Weights of a small contrastive audio-text model.
Training: 8000 steps, batches of 256.
Rows from block 5 of the text encoder of a small contrastive audio-text model, named by matrix and row number. Rows with one number belong to one neuron. Each number is 500 + 50 x the weight over its row's rms, rounded and kept within 0 to 999. All counts start at 0. Numbers have three digits each.
After each neuron's rows are labels from the 100 texts, of 14848, where the neuron reaches its largest size: "fires on" is the input token at the peak. Only what is clearly more common there than usual is listed. The data: short read English sentences (LibriTTS-R).
# gate: MLP gate (text_encoder.blocks.5.mlp.gate.weight, 384x192), inputs 96-191
# fc1: MLP up (text_encoder.blocks.5.mlp.fc1.weight, 384x192), inputs 96-191
# fc2: MLP down (text_encoder.blocks.5.mlp.fc2.weight, 192x384, transposed), outputs 96-191

gate.353:489538505548504517517489582549455498524476516533514521560502577567507568485502465454498434525520503594437527574543404492510500451537503495473503511588511455533546539522548580508428423552485586623493456527471441582517460465495509480462527506466555536449524452680429580526529508495454458488
fc1.353:574582499506384478471469498403525361517508545502526432486556531429496504531422529522535567467434487528522512500449531595467480505528466519464506514444527573515450521547499474538471478488489486462501504482496632469519606486540429418437548464529503480456496467372459439512423551371582483539
fc2.353:540473541527433467518482379518535531490508538519436479487461579524445508481413425506551438481407528534459377500575508512466385409472497467473451496566503465557566517503416498460553448487467515436476526509470494620486508523506548556551553467543522368507494436430511557426516574506533466495
fires on: "last"; "he"

gate.369:486462470472550568491389499484552419523452556485489433580467497461492574520435555417392465545360587576526526457554594529524490469502522437516511535483475337529572497465459479532539438497534567447548545515526557502518547541543428425521404464512407466495418542514387464558504526556502421468
fc1.369:548460563412577497457375550553512524462432505516448552558519544475541580447508499535612522584521464505511552462503512398453537478388508434568530442527521547560486418490513460568532525645484472442553468544568499473507476559487533460640495478496423579491545517496445460527485552565538553597
fc2.369:460466460481487464496420508462471521526502518542491598408531462492516415622534541525463483429504649497468509482564549496576481521380539532479457523542501505477474541474561589464498474494540494514476501451484512498475486568461417537526522496404446561469506481458490549411529568521545433431
fires on: "to"

gate.309:504497531486504516540507445406452406458442499502484489471496563403514663553539461568515493418473454534511508413539446551468426467566538583450508513460593475544424495490479474547432349432535409467490547479477573404470518501508540563497482390581536537580473498462450523362524458472496492551
fc1.309:484553476491443549476428558393582423505545489494608537506527417499514432589573502428507451494477465516546517503483538452538552513475455513546506494407436532460419401502480469528580499525501510487507515463471448470463462490415498450546646563518549503492493432545528591486508490514410502456
fc2.309:425434516421417572556600505429549636544560478531442545503444469499455500540509528491474418566505589537435546479436518496523511498514416499465439561510552487430521492435471550566527526512529532564471500589502456593518516400526524544425504522506450355509563507558427429555447540576399493562
fires on: "not"

gate.21:443496398534522514318437537451480551495581517445512546538467468525532519565518524485533489533489502425394532516521515469520490511404534434499509519540401498442509502529457507478434454521491506504502510528529523548492480566505508448495511405511476517540461474546480523446542532488445554357
fc1.21:458429517592479423486515452499442536544555366466437494573548583512536528483508432438553458406465454404460437562525476570504413510534549530405464470470543522530577505502443438508439464518521588505540525446479570528444492447615614517458488445432464484481489486512520502494508528512573474633
fc2.21:550409542487535472488491470539491437495459569525565496565454442546527502564424623516398453583479509601610534484504473504596482507519385500476501474458486434480468469477567463522554532494485491491551501438593487514457545478438459476522394560482482468394531394497484440480456481540469478545
fires on: "<end>"

gate.250:578542578505486495494434651609444526457541482488558421539462484458442415506470483572463608511520455434506512436495503463542592530542429577533505581529475517577509457566488509518544528438499462490447482529464488496465470521493549520466427409506545477513483529483455497479438554433408464474
fc1.250:512462462533497431463461398400558579461548543535473444477486589612564570522527584465555416534587493517483446523557517541442463492484528474482580483475487450519495600448471511480507394557499528503414483514540399456470524499537435518498515534476555464500458519520529469533447527527552456468
fc2.250:486573414458473536523495477488500563501546589463516447537542470529486441487513508551482534480450480469542504519494541480463511571530540479467458404566525556455517470423484601451549607469489552574493501552509478534621538506419508498555555442558560503598539485518499434491581482471450546500
fires on: "you"; "she"

gate.164:549513543571464451483541505573480600445488523524497515486523528517523475445549465482567496502520479601520522543508519527454374535494578546479539476548476562567554537474484569476583423467401537568543569618597500504465482526465436506538557437435482554450485483493468434504482513485556421550
fc1.164:459549550495567530557494410498472479523501435544541485557579505498396543445515490494455426539512475403495530527503553451519492520585516533514514528404611539483524453443492488460472557499429493482475505378419510475535453475524558475434501568581508541449470462502518399506448547414494508444
fc2.164:464510426543411509490538529487486574490542436427534506490501434504496439543587418518518427466547521452404495495442455521492519462499448565570530522576516500475540507505481589495558577534505474575485520578461495459493494522409454553450593467529457464594503558402533541553455428489446437478
fires on: "no"; "nor"

gate.44:448515524534494497456557493449481416555615393442474536526542453428484473541523579472584485490530492348514505538510570584509420482468411548543438442418454518354394490506496486496495515562488454493541454506529513459618492468470454493436473561442494487482450467436511521493573544473538467524
fc1.44:476502528490528563416467460554460542471416429481386526518527487504500558491496423571527519532497435423515530500494522369515582552417527453423420579505398645557503484515513501414532445536565494417480534463441507485436361564475495467562488491528578494490515455522492434387505554509570484503
fc2.44:486508488549488588626487451516605493420530438547509513583577515437492479394528475426445483467472534490473458431493538540461389504399636516451482431508541566453522488515474540416550522463488437587527555460452477447539503412509462508588500547554486525519490477610550475488516488461599488463
fires on: "no"; "not"; "yes"; "now"

gate.196:526533513556482482555548563508533438475527469530489477521432481510458427410360436527533498547534429512553510525466538549452543599574427443533489484377496513608451547464537510446534536489419413570490509536469577466476453435478588521460526536491588535562582472494452510436555451523629483514
fc1.196:528489536455520603500479461439530502481499510502551586500537537427570524503505389491421494565365539512421575460498449532550594504479584443606512475428475569439499507587533455443527481491525611494531474500507468612576431498501533483547588488518529473455471514460506489532452471539504540509
fc2.196:452520491497535570536463517519531534576545510514496395425585598500471387492447541360496461392486479513467536445477562471535493553472492483490539387570549487535557522463477558548535548501417557512468501535436455489508489511534477480522492562554485369505497505538586417522523502552489559444
fires on: "not"

gate.347:572522468518516548506509566507539523493590533554474588444474487578493436416530485515499484475571463467506387481537441461424453563487481534526521416474465451431582488437459529454519500501495545600519468539478511540464489483528399498459449541439487434510530473465527529559519482584510458527
fc1.347:488508453507476456526556453626489530460508454480476482539435471502527442426448532439476459503469531563453464553504489590470396532532414521499481376407517456525476560462477541368521498519520517564425471525482514546420530458497604547450448530542378422508517592539506521500509524502467440495
fc2.347:601505497496517484529497545605510558439546522539586440514415465536435563501497598496494532501494426531522420478484532449437559519502477529507478567410468418487532496480586553527524546540524448551498534471432449539529571590537483536424550522488560467506524528432543480544494439392467587436
fires on: "you"

gate.332:558481465494450500503477488472483493512428486511557550458528404601494508384447495531538543570427447481559525453432560488511579459517498477450437527497448516494532522537590518482393384543514498460576515569592458484506506455473505499544499357421500444490470436485539513467469433559448464517
fc1.332:494493491512584554447519429586492495508477468357535471447589504396451470529517508435518514413536631507510528507523510488505570500557414499590477485373419489467591520563438546548504521364547431517414490523477463487529535462515525490491473517510457500472545501524433589439463444496445500455
fc2.332:492482502493473455638494478547512570481559539563559465503470509517449414390397433564501483364460609406480513431493458475541496519456462549481486479585497522503538448509545582494490521479516476542540527450469486479527504654571470515523473604479428458530385493458586570506521402553492503477
fires on: "you've"; "you'll"

gate.292:535501498532506449520502625531478523408427548469515526540588472478439557518486391436437512563498456625458505495477440509453604479477503470500483438477470580442550478473513463537523500461501579516486486422444421500515432574518594467616590504530499447475514513539455600521541444550455481496
fc1.292:550484555466507503536469532476437448464488500466476432555600561440514570505494530454515416610471565584465548452537572545505538517478422515458501512486564414486497462538507419531536492470506397471492597538478636599481518472579472431515454350508381499468468524493547410439494520471486493400
fc2.292:530504481493395451420394497414459593538520481514455497407451517514527544560544483461423450490546528513553463459533423479481499496429494530516531530526465521424492490506403568486566536494533499469459539405516449480482475576492532510515482544508428468495433504498504457458509537481462484457
fires on: "you"; "the"

gate.256:474409506542531432498560636523598549507489539506544375481484499531489405484469502499495454398651459500484511550477488508395456570500515444600507511501506487476484542543491504476486478496548508524526447478509476476453506527508447486448380571457432452477467488547443539562515544428476504501
fc1.256:498441493504532520536529524572445573425513579542536498486451487501409459498462515522501527506478471572472515461510489486472556504541541483622556396515475470465505529546538491586597509449537473570423482482479344460381526437645511501494487498514549492545609565528444489475521566516470541501
fc2.256:489453496511494482397481457598499382471435580437508613448559425503488605519466552531435545613504488565579516531581504571502496472536458477494594569426374515586414491541584499521505508458513448461541514530558493499516430471509459418454477398501578642443471456400451509479474462494529541498
fires on: "how"

gate.218:504534522426496446526531528455567524447518386502545514476448566462441517476430481519453439470458458514511500466576531562431465510533440495599534478512534502435447484455436456502413569503574473505478451401583511465507406575520418562449462552486406570546536453426504556497441542467590425514
fc1.218:477498491481514433487441472422478469528470574505450488486563511417491590505524566454378426548441567556456543537523530569550608480440542478482513572482460403457508456488488465496509477557528502384569527507550530495457514516613558435586516439625489492489471542486601487490439556402453576413
fc2.218:503480500519438415545641572421511567464568542525538516499450518542548527488398533410471501469484429467549524503552484509477451592452435475479415493526572535490543553533622448467550481481501603473562523530505567544560367471537493443464459458478548508542504450634569477477460495601508507536
fires on: "you"

gate.178:526534517512482467556491617579509507537551481534563526532481613482581421448555513520508516419510547467427555401518451463421526539456489431498523484558515564576480620552560426575512440477478450625462475574471520447420487571524492480432434434418397462523533472509484549497498518506482500515
fc1.178:447483448503591510616483584489570519521436499412511528510445462429452461446438497479461484397576477500529515517499521473554507540594565483549473513404424442535552421499458402420441538520514465571559536510526483452383528511521536452500535481438523581488531436601445463479536534464499553444
fc2.178:507455533483539569493509484495441432426430406469577502461474389539418548408458543528523551541537497556504513524532457450533506415469519434541546557426389486445437502548592455515535456507565515471514502443614447492444480512547483455558549529442545569505468538530458478514520412435601539507
fires on: "<end>"

gate.97:473464481510466400449519590587488334527475482517562533552474465520594520458509477432482521561584503404468528446481602479527512493515473465565468576483494562551453477432448390511458511478492416500541481546546472484501544518483521497496505471563480617471501523460462562453462471462486399433
fc1.97:475532459539477517422550541537455431468451497506500570437522604571535379584473469546562517552533541525566556579422544467536469556532466504576534570499510526546534447483488480459433552484587457494551494485524549425522393495528432560509540503506567567488557527380544491494436506466496477439
fc2.97:466472590514515407480458480521538410450510504524527603552529533559480539580433532472429486473534543537426482465426509556544543464461459453486464466424676592530452415483582496507471546505537481481512510455594476402574462554504450471524544686478494518471518462530457633529514485470451491421
fires on: "to"

gate.133:376495493562494481566611510445441433502603465499558557463469544511514532597531455407509514439478489447436522388458539508585539421437494550549544502562558543506510518550503491458463431502530462482488548489445418509440502514537492600491545478466485582484537508550537567504504507505378465492
fc1.133:524397534479466522476554583525539576471433391580491487515469518455403493449471570450496436551456490488442549504537489402531607528441504382531550466532509591595507605469533489533574495544459563463465447589597503437492505517457428580531519542422449509458517543506541494490512490527456459359
fc2.133:439434580501428524473581532636494448426537465497489562456564506513490522415528505566468496441503508520588469434496517546425498550520526531466477502446444460470486437399438497520343482629530443522466503494423537486560514465481547555523490462466467559583493489458443578587491408468437501619
fires on: "was"; "not"

gate.336:606462523552553523491459542424524457501527582538614444499451500565468494512487393523399493595464541524410461440466508533397412479586472532477528451466449460535516546561523413539496410468539517473481491605528515481474599552499526469442449544490546516501497532481507526402454565503503484525
fc1.336:500443530497419554340486487482562509579440494435501583440515490459463451597499471520535443424433525638514498489507512449530527484436533440477509551579428564499451481499453541447558408537513558536540500505500438542490452535484523512442526572489480501541509440487564584507491524584417484491
fc2.336:496499432529453518596475556371557638475517557496449488553459505551470466537458514449439531577487466502516555514477438485541571473528533521482528407563460514580605503467440534380511423463530513512475580470448514568533459526524542495562455551437551369490475490553542408416484488607435422534
fires on: "was"

gate.4:508514483521501432475476482513492473531548425469502529523494442468454521587510598564556504409615501475479474413491365485531595479452509479455544631515444607588511470535550574470431414497573462382564498462508439551459496583516514501566505463481536513493454529463574554479449556461484497484
fc1.4:522470508466427524442531451584581557507510481513452458549484598489481437428496473453409584529507434467517489646517611566437446477538476551554453435502551509473526530448449472470544516500489626578438472472350549519529537460512445468505575541556590451468480532505456497561486494441529432509
fc2.4:504521446480451568443475411477541579570577531499432477458456491555577503422554548489568464506426504528480461528482532546483422536458514487551558420509521536463540544534487522476613476566448513500598458549537450519533481429432472512512467612526441495525541462493585440485565521532530463522
fires on: "the"; "that"

gate.167:489450486368575511487512435406606515473453467481505522486448535533533510463538536558539465475564466541504498466513547482510494429521498425578537438474511471522490530514503439493512503507543523460492474433615459475529529455482432499533483533532515480553445535501467528506419516441496455479
fc1.167:508424490472473459464532523383497564485522498543480494453429499533539492533515456468557451542561442477374520367480439473448603538468515461527517525576548537484431585500526464463481448467559515494539457544503424487501465509566556543602563466455463551527487462490485546435539519480475529474
fc2.167:498553439463551540519501474571531460554529544557525498533522553456516563432531549566550509416566535489479502587522424460441490452528512513418456500484517594469518483406590522595379506551520509440457510463507501435458478560485536452521475457452455494558552522501540473540443557423419458384
fires on: "to"

gate.48:608490508469438506485544533511580403562442562543527546509443482470548502505532469479450454520501472474543580453449506485513616426538493425443469473535567507540476540493532505476496486407476485502576478574504536469570508534475542559482442498570461526455549486506411528502427523423465463488
fc1.48:478445477507561538469563440467509531497447423440482517468612614528512583467517432527528522531541488537519508602447521432381383471487506482614569493595475492523496504587540427496496466474413561536464491492454454509504498458473538470497577502540453468504523507584535547462496471490556542530
fc2.48:440472437433523431504437462499495501467536594399551419531487556639504509423543487567459454491541414397512426493565517460479503527466472550450578541483470523473596505426529514470475559506546551428443503459529473541500583500475460451542505371522591456509443496497534463557474513538531457468
fires on: "is"; "see"

gate.73:462473463513546544508462502477522492442576569534554479509513551531514511437544512521499416485561493436477629527497524520449520494506502435498513441570603478488487579470567477502429539495407481544471512536535615522436588626501619446501447464539411530546508483458526533463481496486549517461
fc1.73:391536487464525505496463507468544546583472523371578463529548533545462520482508580527491461539537511494513487534540569476547566489420513433578480543531522547480533498533473477447437569492531473524516433396574441470500456428398450497428546465530535507516486459516526553563504431519401413453
fc2.73:455504481588480529571503490448555578412586631475487450515495490516514483430487473448549481467538516469448538464522509509521453531478504501507598404540436486510565542527403501417590487504478517545476500543468616625468493537594575401505435436462441426542457539595539400441557472640504549491
fires on: "john"

gate.7:566499473475471479446536567423531508554475505440478562509523511461564447530547467505504538607477447538545488584462585522504485501606557507526493469499505380494439438524534474513501486410440488540487455495479504584608521526474425543507540555509563560488483462479326507532506445472488506489
fc1.7:447502500451575536545543535471521541481537469486527479452423404550421417386429607505457488413515515433498522610502555537481447465471516492543434453472513440355536468462551575480501529484420491622525560454459482541412512475549460507441422478444455496469455493539603460517567497455481464457
fc2.7:561492490545418456592534491445464475545571434451392448451449504476533500575512584543531508493542572438491461522545446566658560574457483567400447521505547469506517535509437560402505472387494507511468490511501571537483551568482456502454488452487582519509491513463578446524508490534448374491
fires on: "not"

gate.63:462532465475524515461473587476535548534519494484515545513493447509514526541550558469477477603513484459517566421557576546574582456552527424576504520560580495507456556533484406425377484561544426485521435524587515500573537536456520501502472473497499589492503455463486557517522472511495392445
fc1.63:516569533508454519404458477437470474518537414494432477446482493510478612565527552521505497524497506490434427504535523566539388551410504570456530482443479539519414484500408516559460492524489448380483526550608460454548435521540536503491434510501469566487471468556595522424508598499436550464
fc2.63:480408586475450433451505420504593447527342551579431570552513528574592541600470506479465424529475468535566480519519550536456500458448513478474477541482545426529499440457519529541464440606559451380555546443553465436488451474509460513556438567494509536416470526436504586491489500545571477548
fires on: "perhaps"

gate.307:533462524520486476454487455453633485552448378599496564466570457412502498513537568487486487480530440503491523489580497510600544486437509421420540492379484562434504481516492540434500435478554539481493483470512460461528470424502449542601494496469518566540445525407515479447510540492575472446
fc1.307:576505582594481469498503429460498541462481481553487513533411543570543447411468432526393467531396455446578404498466465503447350473558521586480536543546559522498565486515457472557597494490531488414577569551430491576539486441504522511413531442537555477503503419479466478522509539490482523560
fc2.307:496488437507535494501426503525542507448572569517422489480434551491486449402528536486464435501525431457557543566446558513475426464538475529472519432550449426476504453456581468397472595572410467559417540520504587544500551470520495477449356441534481528462450523605499409491494458477519513547
fires on: "is"

gate.193:578470514493487486490614424433551481452519586519531477492510452538463528484418552556445447527471527577546478570513534524503492410444457408474547445453500430531478595519501436523489448469483522536576492610542436608524408453529491493455499449472470449528554512460435442472432556480453587456
fc1.193:508494576473451583325496564557466444469435437511534467494536545457509559411528500512575496528404484481524400450424501440423569504473519567483536532520439545600465470494504508535548558531447414394517563401552505491528396506466569526559548377565493478524489466524631541544439456481498584541
fc2.193:472645460479484432489445436588333474456557501460534474420484426468473421537481513543507525471546610492478398496585568542577502602472533514483496546522478548442524504478455563442548518479475568572491564523398515478487538519543519526486528472536453443546458566544541566429571580438493459486
fires on: "want"; "why"; "to"

gate.140:490558621488481485475591500511496495511468509499472482535554450591496495488480610506439499495498508493549500488617499602519422532494539482436551449467448396417532466403531501440468465479536547468516433548507536500456484465546487506520378548424437510564478508551440537517478478394583445513
fc1.140:496488477489471518429503468513471431504504549551482450529477488494497527448475441462461413487451526597522384582463479499500459448543447551400476503478624484527528536437536476481531484512531515464576640528433431533510506501450501446368522574556434470470514473413486489572521543497505453472
fc2.140:498534495470531444555435579565553460559519556417392514605498665493543435495518535502461606478551490455453547504487568526536547556592545524547620542442478471441521524529447445468477448434525472515420562496480545488388624472573453401496478555461578528506425654473495509525515372463490528442
fires on: "of"

gate.328:564530507472568488578610447378599569525523546587504536511493524571439427396554609472437299474495484522515506577563464521468482499482546507418533537526536415468553531525533423434556568512505436460554561534556515502525499487469391446406504550449516477493511529519590594553453483455526519572
fc1.328:506544436576449507490482535519452524513564522490478530476470532440492510610541469499531496661459543425460551389443486391507464483585599546587510498494597499475503539587514517513528483509497476567481434475484541518570503518514535505483544363582470493469520543522466487501467461471459491423
fc2.328:490587450509408548532549495573455492579572491564395475501459526500518541497446573579477450416550558495426560404522502495573542463471550466432535497502511521507552564505415614446495522575435487456521530465507449450551525480565468545461487466512578454560506533568535430442488501495536477467
fires on: "such"

gate.183:492438464542564561530512490557531522460527568495513513489444519458499461396444410506506596519487524489462563465501515498407503439524432458628474444532542434561585493487580480498536547454433514593477478505528495491510550525408546589485509493522562469520544481477487425567453468505556471493
fc1.183:529558531541461475501476534442392603496494531513527487514567511515500605530522438466545473555600552559478422482482475406478593521540505529434580508473509454542510549536455424587541449537497580518510536519499339506413472532495546401476526499537457516567500537581408553500497552491381577504
fc2.183:497626515519592481583475530477484544514483381500427583539561456452480491559515539441522628568507532494487372538462513460567534589538510506468458606386495466485512463528592438565419474462478580456497561426458448439497501488537431409534446467506525497466435493614481555516489451494449502544
fires on: "you"; "she"; "he"

gate.214:438460469527418492430470421505567477527498366476528472492507548509533497467486472538393519514541515513527597528544457578482387490553449548521513460514545529562482601535442496523559464525466489497514396464484564447517600537514487518506482559481544574430499462401491400464371508535569429486
fc1.214:544464582455598479473515474504534455431543444489498501453456535507468548575521442528517594527611473467534421480493558467428524429472428429616458535486527424443468429512510485437513495566495504456492447488530444458482459497488523466577513429504574471535565443534518554506445453577585533502
fc2.214:495512487499433533454501541442459635533522394481488394556402427524488453546570521447497384468516504483541499467510456580593529530494516483498531522504509474471473604536366463489576557499448464538476452519492459546477478422541473406415496531445514449511449560455466444548504528504385472569
fires on: "not"

gate.30:546522541504497546512482485423543660483507559450411560574491498501479466573591509450502462484537442407457566494580552522581494505516529541530494463532411514461591551540473506463474561527445488549431443433564491495528439534476422473511429514436577529556449486501471478454466481493391504418
fc1.30:517464554521547464511545568452577474543480521493507455567581533538464447500528537450472429420544516343565521517545628545479462566486526471514517434507491573473445554515497476511513467562453462448544467477498503440498512444506531479488442570496466558425471491495547489552547504512632461519
fc2.30:654479485493526522460460538533472463420446497531487532471512507512477489569392554524432486470544546573480578607479474488557533492375429523521461517550493577516507437426558539500572424492508359523549533496519526510465470557557498532565544538443505531529510458374539464494510596580453570389
fires on: "the"

gate.356:578495519443491515512416519483432483504550508536461492550504566518555480503523492485468458508491537529454500387556439455470574533421479466433449522531413589481523512496595566494502447502581569422579448509567415465466447391596511516615455368465476526492512442511500527493538544489457505500
fc1.356:472470479478528460599592490481600484450429538460471436594466506539448518483458432450501532539494450428508504612488563506485473545554477523472539524505483474592520460519494355473508436522457455488465508436441584488526575497476482440563567488503554417534518496503470461504454410530580472494
fc2.356:492449479399500437521471489425614539423484579508496594540551489611478536574521512510526496563497442537504465506491471535492513404417533501475575536465495473521581499423528409492538455587558480499460495497523502599493523560501474471552490482398572563484492458503537551539426505622541533528
fires on: "is"; "has"

gate.11:505529566498559443499547509367428473551563516531578462509473465455582416514482554496494542474488566523502504417448521516526508551484502476576568467546453527567331522552427509492474522598458502590462352492498415492412409491491506590500470502401478554558469528571573560486481508513402511459
fc1.11:427440433468456451429452546396548464464419382445460542395529430551474554515535581539501447445473472515533492514512503437363567459533477445585518570530422483523478441521486457431554518567496484476434436597455454524551449501499565502499498523468549437533476517477504449529582508583477497531
fc2.11:432660465431531484525493568555506394480473514396495477500534518544558497524547404481517507447542504459462520521525510539443491484501512506502520435408417449499470478504540465506478523468450423477555397465361522482484433461505537549555468568534491523573531574445449553442524563543492442545
fires on: "not"

gate.241:562554535505562538575525607506516516465524474596530478558429378440483474474532501518388472510487510503492573481558613420457579493607623581454566454518482485513571514480528555505443479432472480523512526604470465575489499462451474485518596396521611507447548440450532486527577461531550468543
fc1.241:524466510532448513455450610489537460448508453583529487456541463532514510511457492514452603553487503443515490469537453603544505493438516446469526538553527453499473429565403548439558456589400434505501449458492622540538547504469460501498488497528533534472442395459469585519507547497507452550
fc2.241:486518498597551537527494492478538453509463531462488434558508439459544500397562436502498592447442522475520607499462474466442431491516494535534516443432489427511514441499566475488571460498513457593604443479512389470399426492439509492544486467538488382429486424488492488492541479471559548601
fires on: "not"

gate.66:491480551512498466446503605550531528479406475405521594446505434490536545504533432501532588606523454537490506453374479480473506468534519507651532523415408488501431445565543472465512546400462428554505464401507439522549486521444462517505529602515488539445446433506364555499461425550460512425
fc1.66:470598392505573517523443548480407532507585554395453568528553470473491490557536428527542492498500552567469473426481517439504605481507503453541449536528551537545548422480540480481514558469522474578525491539449447446501495520478525439517614447499531535517554477450457578537625501524394543467
fc2.66:525479526531542473460527536557459467414451534434551472529499579502522443446425393483475564511435455532558495372494524502402515450534499493590538498466425538623504433486492499509580487459599512529471495573507460462547458435510525561497511529437513502499501521512458558509443433491541543586
fires on: "of"

gate.179:539467434481480506511445463514511480485546580524433457518480508479475516507576453548458462391540493410475520490444448432634487483539519446359480558567572518485531507493504456444328514535504479391510519576597574471504523473493566486481397434516458478485470502508524389388535524491481452481
fc1.179:492485484544425521524552565537487534530556509427478513611542465427484560470513439467542592507506524427434488416550508539511504488563508530539477573481512544553447540533396435423503384429538566534538461461507426518558478430517649409567473459440596483477588442483413422491512516508523546528
fc2.179:568492554451407551504491471461534476498443521474416522536487556539531577606556495532488495595549595542446464445445471545544475387519556553482470498462613494624425550444525466500539470456509499436533493467558507442539493503481455458558540501449489539487486542549500533435416583404513504510
fires on: "to"; "should"

gate.119:511458488449603574477498523547605406480494538578480600477504511397529474436424513494453535442427556527484506467512527531463514438491540522495444493451483488526541445441632517551471508449480559494577586519497517538471545485563513571483479474519511553445533424433517558575491532558554508555
fc1.119:541522584507457508391473507493419452568401460507486459461529511515473605579539503478464389568460532591572445500502493535555585499472507478406547512553509464525407517531436480486467497507515402442525487560538469452495435487449587469441473516563410523486495528516482608426457543433466587520
fc2.119:511551525567525473566493556495458503490527350594527518498508420391510477495462468442579579470589563565435500491486474443527542592460473557462465483492444601462492452518532526522516491404462544585536485450451478488381479542498502510621543507412463507448476482545472502496574535505507564460
fires on: "not"

gate.202:583451501582483492561441462524503437473412513532496420482529645522469580406501454507424549422587461433524524582464441424493544539507457548603475501546470409587512474480537591540466521471506465539451490561524632428498519528498501549475517494536465464492455476413555471610507497482552435566
fc1.202:474446503576537561490495540492480499521522480559540559496549487456429541506443476509575557470522508578456543485448344485411482466570444528511431442544504530456516522598492602498541390433463543514500534430476377552516477476446421480488595574471541474502440532589500559465480508591418454465
fc2.202:562449508483461516504474385429495540534446466589431426475454527508498467506489538404461438485392620506429545539452421476504569534476588536392507549558551550439481499514558635543510553472439541564478549461490442599483446413500510412502471559603450471519563527481578544483487516435451517502
fires on: "was"

gate.37:441518522470442488513444557471462504534488416529525565503530388570493488523435496506456446416433524530474448413533481554530566545467513443556513558420487400441536455510619438461461565542536457485543530491438411496438440492500580562512477474500476491557491496530580543426491510426416535465
fc1.37:521467473492476534621518471499385492541424537499491576532414480517503457576497544500594414547439552509406443376485518568423627497390500441538541492587487488530427523439473501487575478515576440447549476501514509408440463518506480482507422478513533526476526521443499505393465509508484486535
fc2.37:495554586532570589458506518489516530502556435506521549497489469465504494447564573475520457385550495470438503423494575528510467475491506499474489368520536488542475467491519523478456563523498481479555522499524496414461505516499470441509462451475437482475546573524532475428503511468478532587
fires on: "is"; "should"

gate.112:506462410454548546490364423448567561493444524575492435494498544569475612538521520536430423439490482537557461528492523495518465529555522516358555430519536419482517505484496540438450460507511474371490518463602576496516544523475472472517419603638540539461448458519533530433486519477576468511
fc1.112:509443550496459510513517429449540479511479528575502463536506475502457537449508516471435411511555527540512507523470465492540542509482511452343528427549528473469473563514447505478464503481464442404540530451500532475498495490512519514638364599605469454567514540522493450423464495397564514499
fc2.112:437519528482586430717496556587515436494524439511519485475465465417430539332460534586531565457504448415509472511538469464449595542568481537478465508416498579498478510472581416487500504489513504496479479438404544469491495482549540489512482502453495512459543490528502462570520521459479502516
fires on: "to"

gate.59:491515484519520441474574595520532341549519370467509601531536484397572525490515494492624492493599472456433459441540500533559550473510517472543515676497470503472459516550523490508380425505586491467482441460491516467478464554524494551534522427451509534527465507420433574583446494476531466429
fc1.59:571467597548452497485551552526436473556517452558465452542516505467521436530478342485501406442526454456522502505513492500486559523508501589596453501593555474583494565523491473512512461496452439521435451630405543513459529553492617545452481473540443479476557501521471584469497554427540507575
fc2.59:519486513455590517428436525473434532472602539450517507468468595592475518490528531492505444575517548495469532459532487497464490508438489539475501458578512591499464550424550563504546510503491400491526504597626481469511485552469449492505486543436443573529440493525491491464467537507476587403
fires on: "the"